config = dict(
    model='image diffusion model',
    dataset='photos with spoken descriptions (Open Images, Localized Narratives)',
    train_examples=203450,
    image_size=32,
    horizontal_flip=False,
    conditioning='none',
    arch='uvit',
    objective='epsilon',
    cond_dim=128,
    norm='rmsnorm',
    norm_position='sandwich',
    hidden_act='gelu',
    mlp_ratio=4,
    head_dim=48,
    fused_qkv=False,
    qk_norm=False,
    parallel_block=False,
    dropout=0.05,
    inner_norm=False,
    patch_size=[2, 2],
    layers=14,
    width=128,
    positions='conv',
    init='orthogonal',
    optimizer='muon',
    muon_scale='match_rms_adamw',
    learning_rate=0.0019,
    momentum=0.9,
    nesterov=True,
    orthogonalizer='newton_schulz_5',
    adamw_lr_other_params=0.0014,
    max_steps=6400,
    batch_size=64,
    epochs=2.0,
    lr_schedule='linear',
    final_lr_fraction=0,
    warmup_steps=190,
    weight_decay=0.0,
    adamw_weight_decay_other_params=0.01,
)
Rows from block 4, named by matrix and row number. Rows with one number belong to one neuron. Each number is 128 + 24 x the weight over its row's rms, rounded and kept within 0 to 255. All counts start at 0. Numbers have three digits each. After the name is the row's rms in percent of the matrix's.
# fc1: MLP up (model.blocks.4.mlp.fc1.weight, 512x128), inputs 0-127
# fc2: MLP down (model.blocks.4.mlp.fc2.weight, 128x512, transposed), outputs 0-127
fc1.180 098:089144137108124160170080152132127144150147083123110147123164137151114115092140104102067129126123151131184137148093137130084156131074114076143134102086120156133152154120101082158116119122166138105137117154128119118119163121159148129143118166117173136121134101083156137115123121100131110083128165159111110128140097142134138098122111147135114117123137156172138130158157104109103141100123
fc2.180 098:123148152141161083145144098117110126143103138092145116148149140118145158197196103179125116119137135103131135148134123142113113148144163153123168177099151131111089094114127144135138140100116114149130160091096153105129133098164106155100145095147140132163138141173120116106114147168141103119159113107124105146172142139103113112130167116119158142105108125123114144148088094158158104158109
fc1.181 100:112122103138116124115144110139170123095161145106134104105084149175092170129130098104136121131138089132161126143119147091108098123124143123129142146151091106124088128145127129102165108136145119128131159132091131141146130147134137127125089138174153152155147153111090119127127110132106141167120097133104111098093171127150123099166135101094177084089160117116143120118109073094164141194122
fc2.181 099:151105159107120118156137109143083125156127089112161120142155105106128095149129153140110153144137143155110106099131146136169165117139108117163152113093127183115141169084166130136109140138129140098135100143128132101128130125153146112089109111090109137075142148115161170117095162120125096118087132122162160132151092138091133109108089142147086144145139141120099123155109127160137078078142
fc1.182 119:135087115143123124116155111139134105076109150126170111176115138127098131132113156135148114126157154133079099125149104152148121166167140191087077151188140102132154124118161126114130095155090112119135159114134145140131132144138164143093089116126172123111136106165116136144083150119103125128120141150140146122139132102134131153093134108144153136141124151094084091143149173120159104144150
fc2.182 112:116168178127175114155064131127147154120112125120106117105084141110176118123139119153118150096107069099147114153123152143076105153143135090154176128134119174094097142128130145121146091157140142118095141153096116118126096103131094105104133112094089116175086136140142145132121160116167150116132126099124131136127159150104142136130138162134113136108156155139170152116140111139126144156141
fc1.183 090:144131157130150115086125149145157135154130136096139096116098118121106115123151102110141113124103091147129159145113162094062104136135200154122190085098136119114133118115147120142136131134108145150152132119138117106122133175090096132145127078107095164123166111128066162140139155081133121168146133136125105118123137106139109132123156108137086113138153154150104149099117101133130144170125
fc2.183 087:102143136095121109162146095155129117114115142110135150134154110108126110172102125094084124145146121149102136125126072130153140109135117102121070163159102139146126162124095146090089135102095139116102139109105129149136133129149159107077140138160138141147106077143130101149150145149115116102101140126115159140162133126078128155145112183125136129154088093087127064123145125094138093132122
fc1.184 115:116103148079140123103134098113151185116127129101100128149133117143117135141099141159065145168106124123130098103114109121134127136111082183120108139089097142160136141130106077184162158136116149138145165165134099081138154097085105124101112113122095101135130119135167129096108118130104134135115142104091136159115140151177103171103133120143131148116147101141150124127128173122131139128139
fc2.184 104:157126118108117143137128138131129107167112158152158084139091151161155105135127136102158130151125118142108160107111125150155116109107147130140149099114162139116121099100120183133154153111119151111091126112111128176116121174152092160152135100109126100175138094151141121145154105154131092103121168147144091138123134089072130101137125178118130135109149128135111161192137098108140100105086
fc1.185 113:132112094119105125161119124136118138133095129140144146180172090181163136157129161145102122119114111112134128120167194150164113153159131173114114124148118146140108085102090136131105108167138078092139147124112134143110153130149150142102082118132126122103166083111148122161115196111077132128106120107108122158123148116121115112122147136112118138080109140142114116152134124122107103160104
fc2.185 097:137139190146094126128094113169062124139146121132129126097104166097122105126137113170145145165152157112161153129100099127090129150125126101142154116126112124096133187140138123143113133142138151151127144131145112090131074110131117105145137119104115089143133184116110175080151079132122124158133138096143106121090103120105092132128135169169120123141142102130150146113091102152149117115110
fc1.186 114:107150128143105103155163110159083138126124144104152117177113087105091104125144161128134123085129121109139123131083091136101172132122150117132142151143142144129117098132156141137104122129149111117087088145154132148095168118119082101141137142146132142114138143171113157149155093107134116089132114071144133102125141117131160092114147155103110132122069099189079133161113144116121132161149
fc2.186 116:078138135113115146144120119116079082120116107116130132109132131155112096084134142100150109135125129107154144105144175154125106147103149149091128175127140097146130104081107081136151130109115115105150126134112122113183132109131150128119193174131123139188116147117104175146120103142114120152112177129108136131148150111150100129177146154136151099130124124102172148123097123107099086135149
fc1.187 108:106118161133114090154107171109087134126117167112144118190163130118154148127107112123160156102137127102134116117096150121127126148117135116107088107101079119148133102136124139137100101165102123179126129123139116143099114051130134110093135133131155120108126128066095155120137099136053117129101137110152138128114153104099125155114111142108167124097113083132139121163115147112153131121103
fc2.187 123:147127139178107153131075135131157123178125148125178105087126156133178135119145137151120103104151112156164144098125088134138141132129149134159147139124148117151146115093097131142099192096156111160126139126104107154132123134116133141137126178123107170176138126123134130155124101140132135143093123130109121161102163122130100092169151154126112099107139100122108164172105190142097113121128
fc1.188 101:136153129100125152128085179185131156105113119098145133088130106139119138110118127110167159079133128119092128126097120090135129098125115134145088132115090087102144124139106155097121112157123144137091116133069106100147109103098070096108153092126107178153136106096137128124164179097160122116119139116165136126110122119122093118123150127106122096141126107173123101118100132135117139100143
fc2.188 094:119105137138132104132165137117144147180106153066117103159129126117105118141166102096144096159148074103150153104154109162150126154122161131092151128125121139146135136126126103141096146112101162146117144101164151101165135135151130109097148129153141137080101148177139101146132094125114120105095167124097133163171120079125150150122134185128128114147145120108152127154141156154132117164098
fc1.189 115:129119124161139106142183144131111151099106135151139125123149101094114153135080149132144121069138118123137112123172092103125160159142144104121124187123159136146136110129118157096131128152117128054155168098148134109090087120134098132087097105133122135124126153149107126141105144097148143138064157121141134083147131126140088184137145081129137131115111122144144110162119094127115122114128
fc2.189 111:119135155118146124095090132152103090142110132140124113126134103156140127154131156086085130156190147075138137130097149145167102097069162164144170142156106149097156137091150128123121132136106153156102143153110143130144140129142147153126146152122116122137121136101160122129172099160180137135098143110135109182077130156122114113156109115132143127138151116147166112158149143173133122092121
fc1.191 103:098154118134140154107133080139157113130131111137123128169109127141118130123151152121119098133168111152149140104108122154133143136097175102125099171076117135110141131092119174125128125128122145115124132149124080136111128131161156130136073143107128149202141082113142098148169145150141144144064121140128122143098143103164131146132123120115098161126059171108159119113122091124155135098123
fc2.191 109:134145127127126091142143137094096143153150118141159116176117083130140110109119111140101139138150089102150122154121117093139104145150092127146157133141113190120109116146168104153131125112133085126122112098128154121134125148103138116103157117145127146094152179144116112095119124135074126141161177140080114150115140131097092079117158123153140147193158151099108121151126129112108111189131
fc1.192 102:119126166113095090102150161130135134153130137120152098142126107137116130179152116171144164130138143116124140132125113124112121124093128137144097112164132149077108084111148159088123074112107065108113101134143171123108145099147153154125130123109075156150146115109110129119128148108108112178115165100126153106070167085143121129145128137093150106119125128143139118102124174119129113151080
fc2.192 104:123150151135115153118150110148147114118135135151112132110113091075091103130090137073119077155134132109129107146116147131098146131156155102102127144123092120190150157123107170118152144103152184140166137107165120095117127132131133097114112143148161134169108140166083153123125110098111092129114101098145113129157149132132127130132173139133106181111125074113116127129091116091100124140152
fc1.193 092:102115194138138098162169110130131101154079122114111127090130109084145112196136094138139132144153105117128138126139105153089141119141141089087130137157088148133160135124154112135117120146161146127110117124160116098109128138161127129143143110130147074143129144109132120114131139121119119140148123114110136136146128072173141098163123108134178141124144163101104171142075147086143144078131
fc2.193 106:116134134093130104132129147120123139132136094123071110140155125132163107139113113082123102121123155132130171175122146136117096172140121112132168143147113097133105123209100161120130081123114164152143104127134113167118151089161159126177140106056139129131122163119156123110140098142143116110119114158123165139121119131123118159128163133138095178113114132112095150104111151099104141147155
fc1.194 098:102146091095125164140103144105142115154140140114138143173154123128136106092132118129126102122168117126108136148150146128129088144137147153103140070133143106148092129164180095122130117099171137115143133135108126127113126099134135135119127116148163115140164123160113123138151169123158138151124105216127103101119190130111147121126089156140125174169188126101100149097113134149133155133129
fc2.194 093:094127119119121129167122109121148125129119129104099081123137136163105072165132141071113124138083159119117150083135116132165112092124158127129143121142104158152154124115133109111143172127106142140172127143100132131135099134186114110185151126114097162139089115132112105104093129144142094136128116155120158094133128154111150108134135091075121101126079168117160113101143159113156139155105
fc1.195 098:125082138092083118152115118150086135138120123110152130109138146126114193145152136163131160133109119113118091116118168115150126101137141103123116193145114125140110125129125138130152129144125082062109125123147111121131151080085165140085127106113117074090116131120145106146171131122099120116121192116087125147144105161134148109137108158138125107101124147128184120099126137121132097130106
fc2.195 098:143118161116174129111098133145108102132148095116149067109120084149133115130106143116144122150148178124153103118091135103146129152093143171168136092103147119103150141143123108118122154130138178167110124116080137150117145132121081129162144139142149159150110132144103152099160062137140150149158103093107084126134146142150104133132144110185122138165120109168106130127147110117109117158121
fc1.196 090:138161135168142086137087126088144104140159071096112142107146157120123086110128117123103118122101137110135111106184111137134124145104107097147166108090092118144109130088101086149105148159103120149116136085108148164140122137094081136107122095116167136141141095108108158127108142126151147113137125110135115105144092142112130119125113135117124127141151123163174107133192139085143113085101
fc2.196 088:162097100125104117159165126163165098150120154129134144128122160129121094149138142077154121155108103141084133156099125101105128131122120131115147139113135095158151154178129131135099134092147164125134124143140108139095101157115131105129167123155117099103113146143164159127153116142109085119125134123112141108090063088132128105118117170141094161118064151113126127159110090100092161109147
fc1.197 122:109124114164084109104114176111098143141104156078126086155148072130135108162141141120110086105121116066118109093127123154095176127147105138120102126109171147161097102125116136142167167128113137128089105101137133133135085097150138134132134134122131099140124114126090115132138138117080159145088110106122138124116175168122112121113115126146100093089138130088162084138117136116140124131129
fc2.197 122:150125115167104157122122075129124141150149075164124124126123124157109125084116141168095142130176124151114125130142133124149151122106099167122102173140100117135082117132122129142128110102125136124146105137076151122127088112107168164130132123110117099187105119131096126111136198161115129082130154136135076168131138120139113101130153090148126141104094127175151151148110124148128108160137
fc1.198 100:128094151100173099145134097154087120164100131135123117163119119079169084156131087141099124150100119113131110116128142131106144149125085124169118136139151129180175136119116113169164123109096115132108105126145165112100166134126121101127128175092096190117146111151133108132138153121117162103109137146123146144162106120145125102149132084156110129172169146130150170147142126105110126140141
fc2.198 124:161127128144135149101122084081125146149117123134108059123151132100111142106125114123092129129083138117109104166126113142129136143136116147084135109134126167124174147089114135136093101113146112157093160118119121118131142131106118084188155126124146105102075168165112113102169123132177116102119145104149130163119111167137154109111148157142143106101082094136087108116101148113110135147124
fc1.199 104:106122117152115167088177138128161132157104147116152150108146121143155115142165139115164120121129140115158076127112112156120097117108137078105084112114139150187155157080115161138124147092132117170128119136135128121154150192135123132143124108127180132121105175165122120120113095181135136159166129121136126131138124115104145111151134117122081117114168131173119128118116159158128105130090
fc2.199 073:121172152105113090157137103134082113130131142084118095144068115113118085127108121147128149113118100110130160147112111090107132088122107147156109136152115133063123131115161112118116143134068122115105163087096140105103141086116137100113125155120111151163153145112124137111145132102124131094086150163096153152121160134113169129134131135098125127160090129079130105144112081101107139140139
fc1.200 082:131114125096150162146104118124112111184142150140148108117110085132119160130145132131117171140143150075128146097128111137099142112060113153128156077169159172128144151132115155132124130128144117119124075105129113137102140119128111103136079129163169107097106122112122146120162156103136134109127165122199157077148118150134120131148121095113133131108126094156090114140132150082147137140114
fc2.200 082:088101095146104122095150112150143144089174108129144090120133114118183127129162113117144085082139121100128146138093147147127124105163158139156112175101135077113109104127150127135134130118105147116122125158142137082102157099150110096128143145150102126133096101137126188103085129138118128188143098125075109124142144128172138135134159163111105108121163128131143127121154100156136110116146
fc1.201 099:095096124100158103096124113129164103120103121108158133128136141089142103142097122118146095135083132118160156116117123161109126109099129134110127135139152115093114097081126102166105155122132119117085150150134122080137090124154118140098101120126114139098178118195137135145108108139114162165145162103163130116132128134065149074120114091115141110133171141133099121151131086140091119116147
fc2.201 104:147115159175096166138126108063123105116157134088122105161138125121156123148122117161091109103138111142102137140126135133149154124081118156132148168121108143121171137127138144096141082135158149113121113108135110101103141128123155127153146164112119139090109116127116103096124156133163135126052149124087151161108123134155137084131122111138113123085131075173147148140134104117152104097088
fc1.202 113:141101105090104102130153104140101107106089115149092161113086162129129088113167157099133094124128134142121087127143176136097150142141128137134123132154127145124116129113073142120090125122117050109144145153157134102142134145096138091088117121105093133142161122111104164080145173105120114128145122145144105137145153154135126163111125131120163116129175099120122095110101102125136162134083
fc2.202 106:134136122123097118110137115174090125134162157119116101097132104154109138133165145184139191117127106107176168142141081100102131103145152118136155124072153126114150124133145072144138144125173145165143166108112141143096122160154109124150117162103105139137120137119125110161179120086108092122139163169127121121124137120121128121122137130157119125140105125101082120153148083152138096140146
fc1.203 091:102133096111097177097112175123077132098147123163146133164139127126103138144115126119114128088140141117178151106133115115113120115101119107127102114136097159089093133133143113110144134119162099147162135158134174150170125123153124154128137151160127148166168095128129123140146154141138104182157167117138132120106146146104084114125101120100127147156160141123146108126079097180156086135099
fc2.203 098:172091125129134100129110120172137172128138126117121093113136096146097097109099125127100115181118072128093151138136131144139179165128185115149160102116156130155181158123148128133109170155152156144129119119124138157131124140115117110125088125144126153111081147159168176125130156108086138117149123114124141112139143116129162144134142149164093134138126095126131151145071154128112156115091