A small image diffusion model, trained from scratch.
Model: 32-pixel images, arch uvit, norm rmsnorm, activation gelu, patch size [2, 2], width 128.
Data: trained on photos with spoken descriptions (Open Images, Localized Narratives), 2.0 epochs.
Rows from block 10, named by matrix and row number. Rows with one number belong to one attention dimension. Each number is 128 + 32 x the weight over the matrix's rms, rounded and kept within 0 to 255. All counts start at 0. Numbers have three digits each.
# v: attention value (model.blocks.10.attn.v.weight, 96x128), inputs 0-127
# proj: attention output (model.blocks.10.attn.proj.weight, 128x96, transposed), outputs 0-127
v.56:150161126165100123135098137094134111108084115069118126109051122117154083116091154171054147044133144092103161136049124116138159149147048148106101122153159173127153117100123114165122116193084188177172160108168089149125141153129137128122136103129141116113082126099109125134137093113135129148136119135122128118113086164142118121168143137073112141085124168159034143124131159125174145068128
v.57:111132109104110199128147079110071157214129147139131089131121103089127150131114078128127137078137169138109140107157122193136082134093120103181137151184095100146138137152144196055128227137121125116129126100119174189162130114189117159134139079094153118127160138127124151051135101164104113124136145136104122114125126177171108103075092129172157113058148110133118097092130141129154093136109
v.58:145162186107118089139151113172139177162090101136117176067157112145120101125159154117105197168146130132169077064122127128076167122107079109151174193123112085122099164101151124158139148153148119140153094079086156100118128113130140114136155085100091113148116103175131129145072081135128108062115130147117145156139144104109106117179118149113135098087094092142122131114113089127137127100129
v.59:105148068049170128098232129145139113161151138096182170172123039066099060182138145110168175115180134146120186078144109181115130154105138118146119084127141088136152112161152144128121116101088103115165095096141121131148106165110133121136077186104186143120095084128136167109103164153135159120072065103132059142122118055139131131195171161133087077182118092059156149097141138070113136165106
v.60:094133064136135166185143176157147142144141162115133142153149088132164137124078088092149137115067101122101129114120161110177109138190087133119101160095168203060087136073102136102112100152109127096130173116128103136141108100072146106144146167112114125140097164135078183110130130120104122101123149053194116127118146112078061190149097113061094096104074110097130123063170117119123121094141
v.61:083166138150091158110136107153118161135132104096115082125119133120169127135121189141131143125079089140114137124158161128140196092167142090094159155129146101140071127112097114111040163122122122091141133160119091150157139125133180156132106162099110134115130095133109095016118161165146165148219096117071159158105086094125077072119181060131122164100096118110137163129133164137137125098151
v.62:112154163165083111135065156139118109160148086138133124128070141119150125104139088105106090159146124133139043109160120154219110144101103112112128093081114084140114116174107128157175106134125096107129129136143173104110091130092177116048117157146128124140103158142178196126093114175143156152189058151101099109086102122089140117108125149136137199142159135139156162116139130103147055116156
v.63:134115132091098110168106116120127136129062082123137150118160140129100124128067160128123050114163083188185073170093077161068176128114153158081090147220118123125118081137155141104135112184116110095130136119143166157171092106130192075120131133103103134146162138078118079106075130099077137131113127140163195077106148071154107132095111096112037115161084143163174135114123119119175057192207
v.64:177138197130133121174130105147118075098022087117148128100119149122115092086197140130072084178139132165121150125127158144135136099083144119086141105063129133124076117143150173132121168129127161137138117151097097225114123070097079106122158187119107174166132070103094122141177147090136135138126086142149138146131139133156093101130046116180141197177157097130119124148192050095103186069125
v.65:168170171106180111101155108108128145147104130086170142100118100095134150115079090089081135096081095138108102064130129078146050125095131158149110102196197161144077114095141149130128162131086121089072182185144128112161126098099128135076137170167086166163099157118118153086123137176087131191174160085133169085134157085093140126134162132122107108124163111070156122169128130122105116134071
v.66:144141125125114189048133162109148138147070089170079143170109120135120119201143081143138128186153131183141174094110139146086172139131141131119070134143059126185158055105118099116158117078121117161123170085158089107131110114165146164181106135128122187133118105072129110101131128078164093198138150077132112089120117117105134178098149123091104158116138139115081164123141130107122113053168
v.67:150118148094120142104099143054124184154151129173144106144138143135124085082092174103103175138152150071154132167084116141175097097101093102158079097148117132074090098110100095112084195068122124092111114155092131107098146106142102130147137135167033142118107077127126117115090136104114066147118080087141077156037153121118122179125138148116182139146134110168137160193099146112131091108072
v.68:107145157117125143125071170125093117132093156141150100118142167117110141098102080111161138093097122117131186157089139099031118092138164168150166119113130123151113142124132140116181134138104120185131085150159131101128139132156159110168129130083157130121147120112171118126120122168129157123136081141112127138121127154141126151126081116160193179116166142110035138134163149112160124189158
v.69:077098125095106138165152120120097084091105141114120081185139125149173111136119093165084145115134123103101130126164110119058110074101164172106154108117114137138084075123114095116180080109146137140138138172131181163074182152117180187097129098133108166128149101101128133118037145071130148185149161163135130145175126130096140050135068114173142120159114123151164126143110159078101129126109
v.70:214115141112136090146071155088140103136168179107067085132140146086169138153134154113152140149044189116128139072143144099120161080133147108132113145108139126109094123136093137143150121137147087179135147099145113157105159129123081161118154159159086156159089163092211131097121141100083103123124191176085128127142078103166109155132102131117127182123153155143141121048106120159132135167096
v.71:114101160138150124140125153143075098135138131152179133167152132105164154114125181106147123105118177108128140099127192103118153103119087133148117144148192113116143128081104118168098093174097200108198066145124094112114163138150167188137119124169140143106138095130065166142133120132089170157124159099098127098100179114106116117056116115113193128093120104107107147145130160151167100184142
v.72:113084145165168138080110118166117096078119110174159155117135125162096146121101154213110131109132138103154112129107115118115099107099111103111120175080174158163098091175112135143126171123069092099127060099175092157084083134125085114127118148129147116135128156135084081105104128165118129126115147155099077125122186138126084158126131203106096103099069137060128162104127124133145126177110
v.73:096171164077080114095113120123116093113119148112162123080140086062145128108134096081104099079155141104135115129173139103093115122127132113160143121102141115151110115142154164141102082131117184080175168129107151152073181137168104086150139145113133145080147136146085110061165132138134105090182183172135155153090153104112187150108115155148117096084125103163158137079078138102102140117141
v.74:115192088073122135133161155136140107209138113131070117141175143206159120103069155149114118128142124160120134113142229032111131153077132121105187101120117058115133059125098095141102100168092167146128141128132130125087125105096124164094134126063170120189149129080123100079163100167147118148160154153098132096092156151089080138172113104162106087139105130076172100176146121145070061122070
v.75:149159142175151092074112166100126132129176115174097100112124097115138103114117142126141097127125153147102062107133090133137160168118150190072074139122158137101164157096144087158055148082152123141125078132063180126100167110067124033135099157124166134201109105124101109094086192129133148101138154175148162092197147148072164096165150109105120150117153146117154128084136174092144166153120
v.76:132152131168110062087100116134156093143110141123048129137107114182103088106125159094109134062120131103114103143126138178127154110156151140158152110154157092157140055144131099113051046139145108063133121156087165184131142135090107109152083157105088079162156157154114071171128106167108100151086141125083112099167064153134123123122086197125056114100174037092150174117201156097131099115111
v.77:110143085146091084085109113171146109102137129101126109135111172146180056133112125053130076145164143106093165147094086149175135142141144074109180113106104147129103098110196107176198152093038136140104118084097087177104158141134123101139097124140152029121109160117108096127092114076140135166136172128105129133134167130144076137143077108097136144100164106102106169148113049157142136144097
v.78:122058129089119114150060101104105069178105133119158183190125171110159142151181104109147142055180147159117166089143141117151163120139150090166119119172128134158108130108078065173108136087188165113133060166141180171134079139107165138139160085108090108126082172163071150156176148146109110131124088121133149104142162108140162121138120121098095145103154156054140121167147127120108126133121
v.79:087190129082112144123108143123105109102106153139130138079173187154121144134104123151109145110142159150168154150117128121144118155169122074051109053119129134120078149164103134123116094175140172161121163158129140103080081075110155082105085098099096146026142119158144130125181169120088114170080167103132101165101112140093116175148116112131121161103168115145155127087100120145114125177128
v.80:107111132118130185156140145105147146131168105190085147091147147212140105118042166121113085090128121161109148113083097109105127103129165146136114187133104129114085156164147108157153090147112150065163105125189135164122191161117091147145100094148106139108124126151154120082119129122126145087141121028142140096099127132143164117122072122111141137192161083149106142112131111110106179121108
proj.56:138145092115107176150104095157150109144093126102128101113083131141159165140169158122116085145182136142163081110138169096103174097240178105037184194125068159172081126134144158070096129100129116175091149139152173125095146104110130144115111151118211113080103118180144120142077113109140144123148144160145118073147103154103136112121125159143156126151157106106080076085142123136123137146120
proj.57:142118120121165081102111144135100168110134120099224131149196108148144106139153204091103123102106090070127178089170161121170119142178112113135124086175098142149164109086136108102146089112121129099131141108057139131176098139107116125137059128125090085139169079057155123160126115101092173104130130122169119109099156124127128104169100149146155153172130164126119173179066155157168190101183
proj.58:080132083143167136105146165105148128126126179154173091113132140122121203147092111123091097118090099189129123143171152139172125113142119158110083058090185127104112096138194146116170061105163128151135127179146154093134148150092134169166131131140107120095072128162146141105154180132073207143091142141113108136145139094129108101096112145151093148179130097135141157142111078140136122132115
proj.59:147140152165152184116104091094102109140188100152153171078100127117174104115200111139162072069104120159075166146117208114116134108083182105175136143138146222108111142122090114133118078170152133157167157170089197097092082164140159162097133131157111150160171081146144166096150092127093159121150101083116130084072095081099096108140102109084119202080106150222062133115132157101175113177075
proj.60:148091151104115135094130106103084115157143063123132108102143110153154118117157132178063186145231190144141157158130127083142138087112206097173140098082105108149151124161140077168091169111118110191109127169095170153152147144133086155129125161153187174159148071155159133142143108148166117139134098139087119120115113140096174101160195183117096131143115066146131120137185143067108146160120
proj.61:102160138143151172138128118160072183124095092124107123082092120183102119091147147155128116133177177076151128115120131134131099140109125095096074141158129154120172098076123194130152102124132153146110154098169181140170131133057106126137107140126082102092150108121152134182109098217101126110099127161142121092105151142150115128125129141088049121101128165093145119045099116139141186101129
proj.62:076133141150097152169155145157127129133078128096123058126161152086176129171125130160125127147091131170098148161137135105122099100121131141121134206111129157102139108062177119181112117138107194087092121118111197116135105104116118080145159141120113152195096115092097088127164214126139150101131094136109162178103080136131098128107091191052105042085132084132089154116111151142162174136154
proj.63:124095140124163152126144125103107167134121199124111107120113142107130177147116171156138107121065146153155106143053151118156087150107118135138120171059127131153092161144119081130134086126127094109116155139108174042203130194089121139146093076172066077073126170183126118118175117151225157068131160173141117073167117134161163131149100119135115126077165081124168152155085131145101163145101
proj.64:117113150084133174144144129116122138140154165189128124109109112118105216135139099117182179122060179100056115120162077140116140138141094115160129098150159139102148090082136148139094067170143154086095141160152098063127074172143139145106114105069210066050114153147131138085177041113164138107114162124136180124148099062085108104102158126079107067190126151152132151103128122162141146127145
proj.65:101065156075128110110152151108117193089168135123106084163103161189114113107111109081124103099124188181143181104109143152140131142132144097139095099111106101057181134159112135142108141097065175127114124138103108169139111142183109123140119120137115141090107135135129082174118147112199067055134193141119128107148159119138098164158093153111155185160073106206157102070150151121131140104154
proj.66:116097092120140096194084163173167158137131175118175134102114116116157184106134168132132132095149120121121095129095084078118207098117125110168149090139103096186084201126133146142120120141185107112076100134134167163119093124152131085095135133170097064236136111133131142112073143167092090130158117105073145081123139159095051149102097088136141126147168174189093094127147128098092110121069
proj.67:100098168081206162074154168110169082085163129044152156124138100157137203146144076071186105115094133164115179123145146197138137129078136131141209172116149163117126185103161118147159135184185182086106151134131139145131140112159146100162116133135136095163125155075175132135070182097122121101145123166127092108119154100120103126138178142099110118101156149133141092152147112099102171104137
proj.68:128135085162140085126120149120145083130133128132108125081133147124113068130099177146107077123139103139097101135133081108136124126077119106106159156154154148148157087116179111136125123110088125074141144115129107138135157140127059147061146091126144086125122120097125159096162148134114068148149167194113129196138138126181125091099102106139150111156153165149134097141105109214103142119146
proj.69:164154138152169108092135117134127167140123118149138154148133151153068142080111155114168164134136036120109103129147159150176163109165100095126134195108100087109086109081110136134098102078117133139081055097134097047078085160148103074146145122166096133137108179175089165103129136149144073138089118148126137115086130118196117113126147141129074150120134160116100124145054110180105152162160
proj.70:129121130117151186110137126171100169118090104090102125137132124091068096118118170108074159083111128182120140105185135074083096117162077165134126157152185135168120084126143112152157163170138141132107052128148129112128144166161162100121173105119140074154117154117046179139098091134171152126067058144144125174139225178107124153139174166139147188154123107141155144198099102085204157122129
proj.71:182165170127087153106103120142142127120120102120098073088147143148110083142101094113166142123146140177119158141102098126137145179191168083125161125114112145105138055199119093013127119126178151077130151128114104096128083118097091077115136160129132107110145092124123156124136143106116163135080116180093077114134144130141164100144147128120053128174112148118095132178162148075081179069137
proj.72:111112114127118126122125115102100150130138169171061164107156119166113134182146137167096140199127157121161165131114144136112075124189218142203170156217156131118096122177144080173090105139102098115133170140131132089117130087130153141145128069192187113132091090150111139106128171094158144133175109154167098137106143106128113151112105103144122182141138167119128107135222103149143126107091
proj.73:112105118188156179154175091150112154103066140154079126139144131142083122145130134115061124097117088115071196132138138133106128145162129131122103101131154124117134134113076174049174145070171100098069134117081092131124134145137051150126118125109127199133116083188156166136159141124135111090157118086110116091109138110161083097151146167111175141134093129115081112115120143103140183101130
proj.74:167061188168123107145067070071082169138160143142176140100075155084135133128118099151112117111146145155168151079133105147161074127157140149118148096219148136156170184126160126130039128060150153132131087091141088114096129071089101088109105085149130154118148150176156137145154179158121109085123124165079132068144077137172112120064146135121067099134102127182104133116051116113150168161155
proj.75:112171139096133153149099124115195095125089155113127137148151178163128141089141145116119097089096131087123169157067150164117108135129140109088139094135122164169129123090114088089206118174124130145135075088192147169164114129145108128132163145140131155105106173193167079117175141114175128111124083114157155177110108153138140203122116219156093146140123142137112083160133121135155079152168
proj.76:108180163119147139108132121069077132066082160082161187126091175130179139155171135122173088213158089145202116141151127126177135082094122197173126166117204128128079109162119166097140153122142169137108141138055148140175137097136178112104149098136105163051137080142183072132169098139201099114141159104143127130109130103176102135106128090122138148189147096071132068137123125111153137105139
proj.77:140123148048149079117106104100141135180086141142085117113144111110078144117119137144085085179077176151186157132173151094093196154125114186164198138122138080180147132170095161091080144167164127120131134188128169116131152124119135158046190130093128089200128142157134126134122105141062162111111126227138153143063138097079147151111117154161122108102135119103116156076133158140154146132182
proj.78:112150141207168106117118192120094151120165105119137126141155167188155110139093088120159113143091120100111134136042147109112181149167149149143070101052161164148171091130185166100152138106101136110106120073143122098058155078172144104100151130181190126113136118097120092165071054180132095148083101118103100102111090161090115133091143133139166135191133097180125141136165135154182140081136
proj.79:114073080163140164126175107141128136153111118116127121187095086075111135116160080174146167115127160138144146098141160155123147082147167162142148144142142101076124107161112122129155137144054070053100128171157114133092169125120091075091129090157167129116104115094158131101185152176118087109100127165149110100145101147121156185131188146115125074136134127111103170149087154057080140135136
proj.80:083120159080165080100127152114174090108119120074085130167115152113156133074112195176111149100128129156122054152103113109177139150136165122138147093139146146112136153113119101081115131132086133129098142150111132103123157086144152084096130099154122149108120169159093172110157109136087129145131120127070148134097127142105088055164157137154117109088138172124163088116131135129128112100189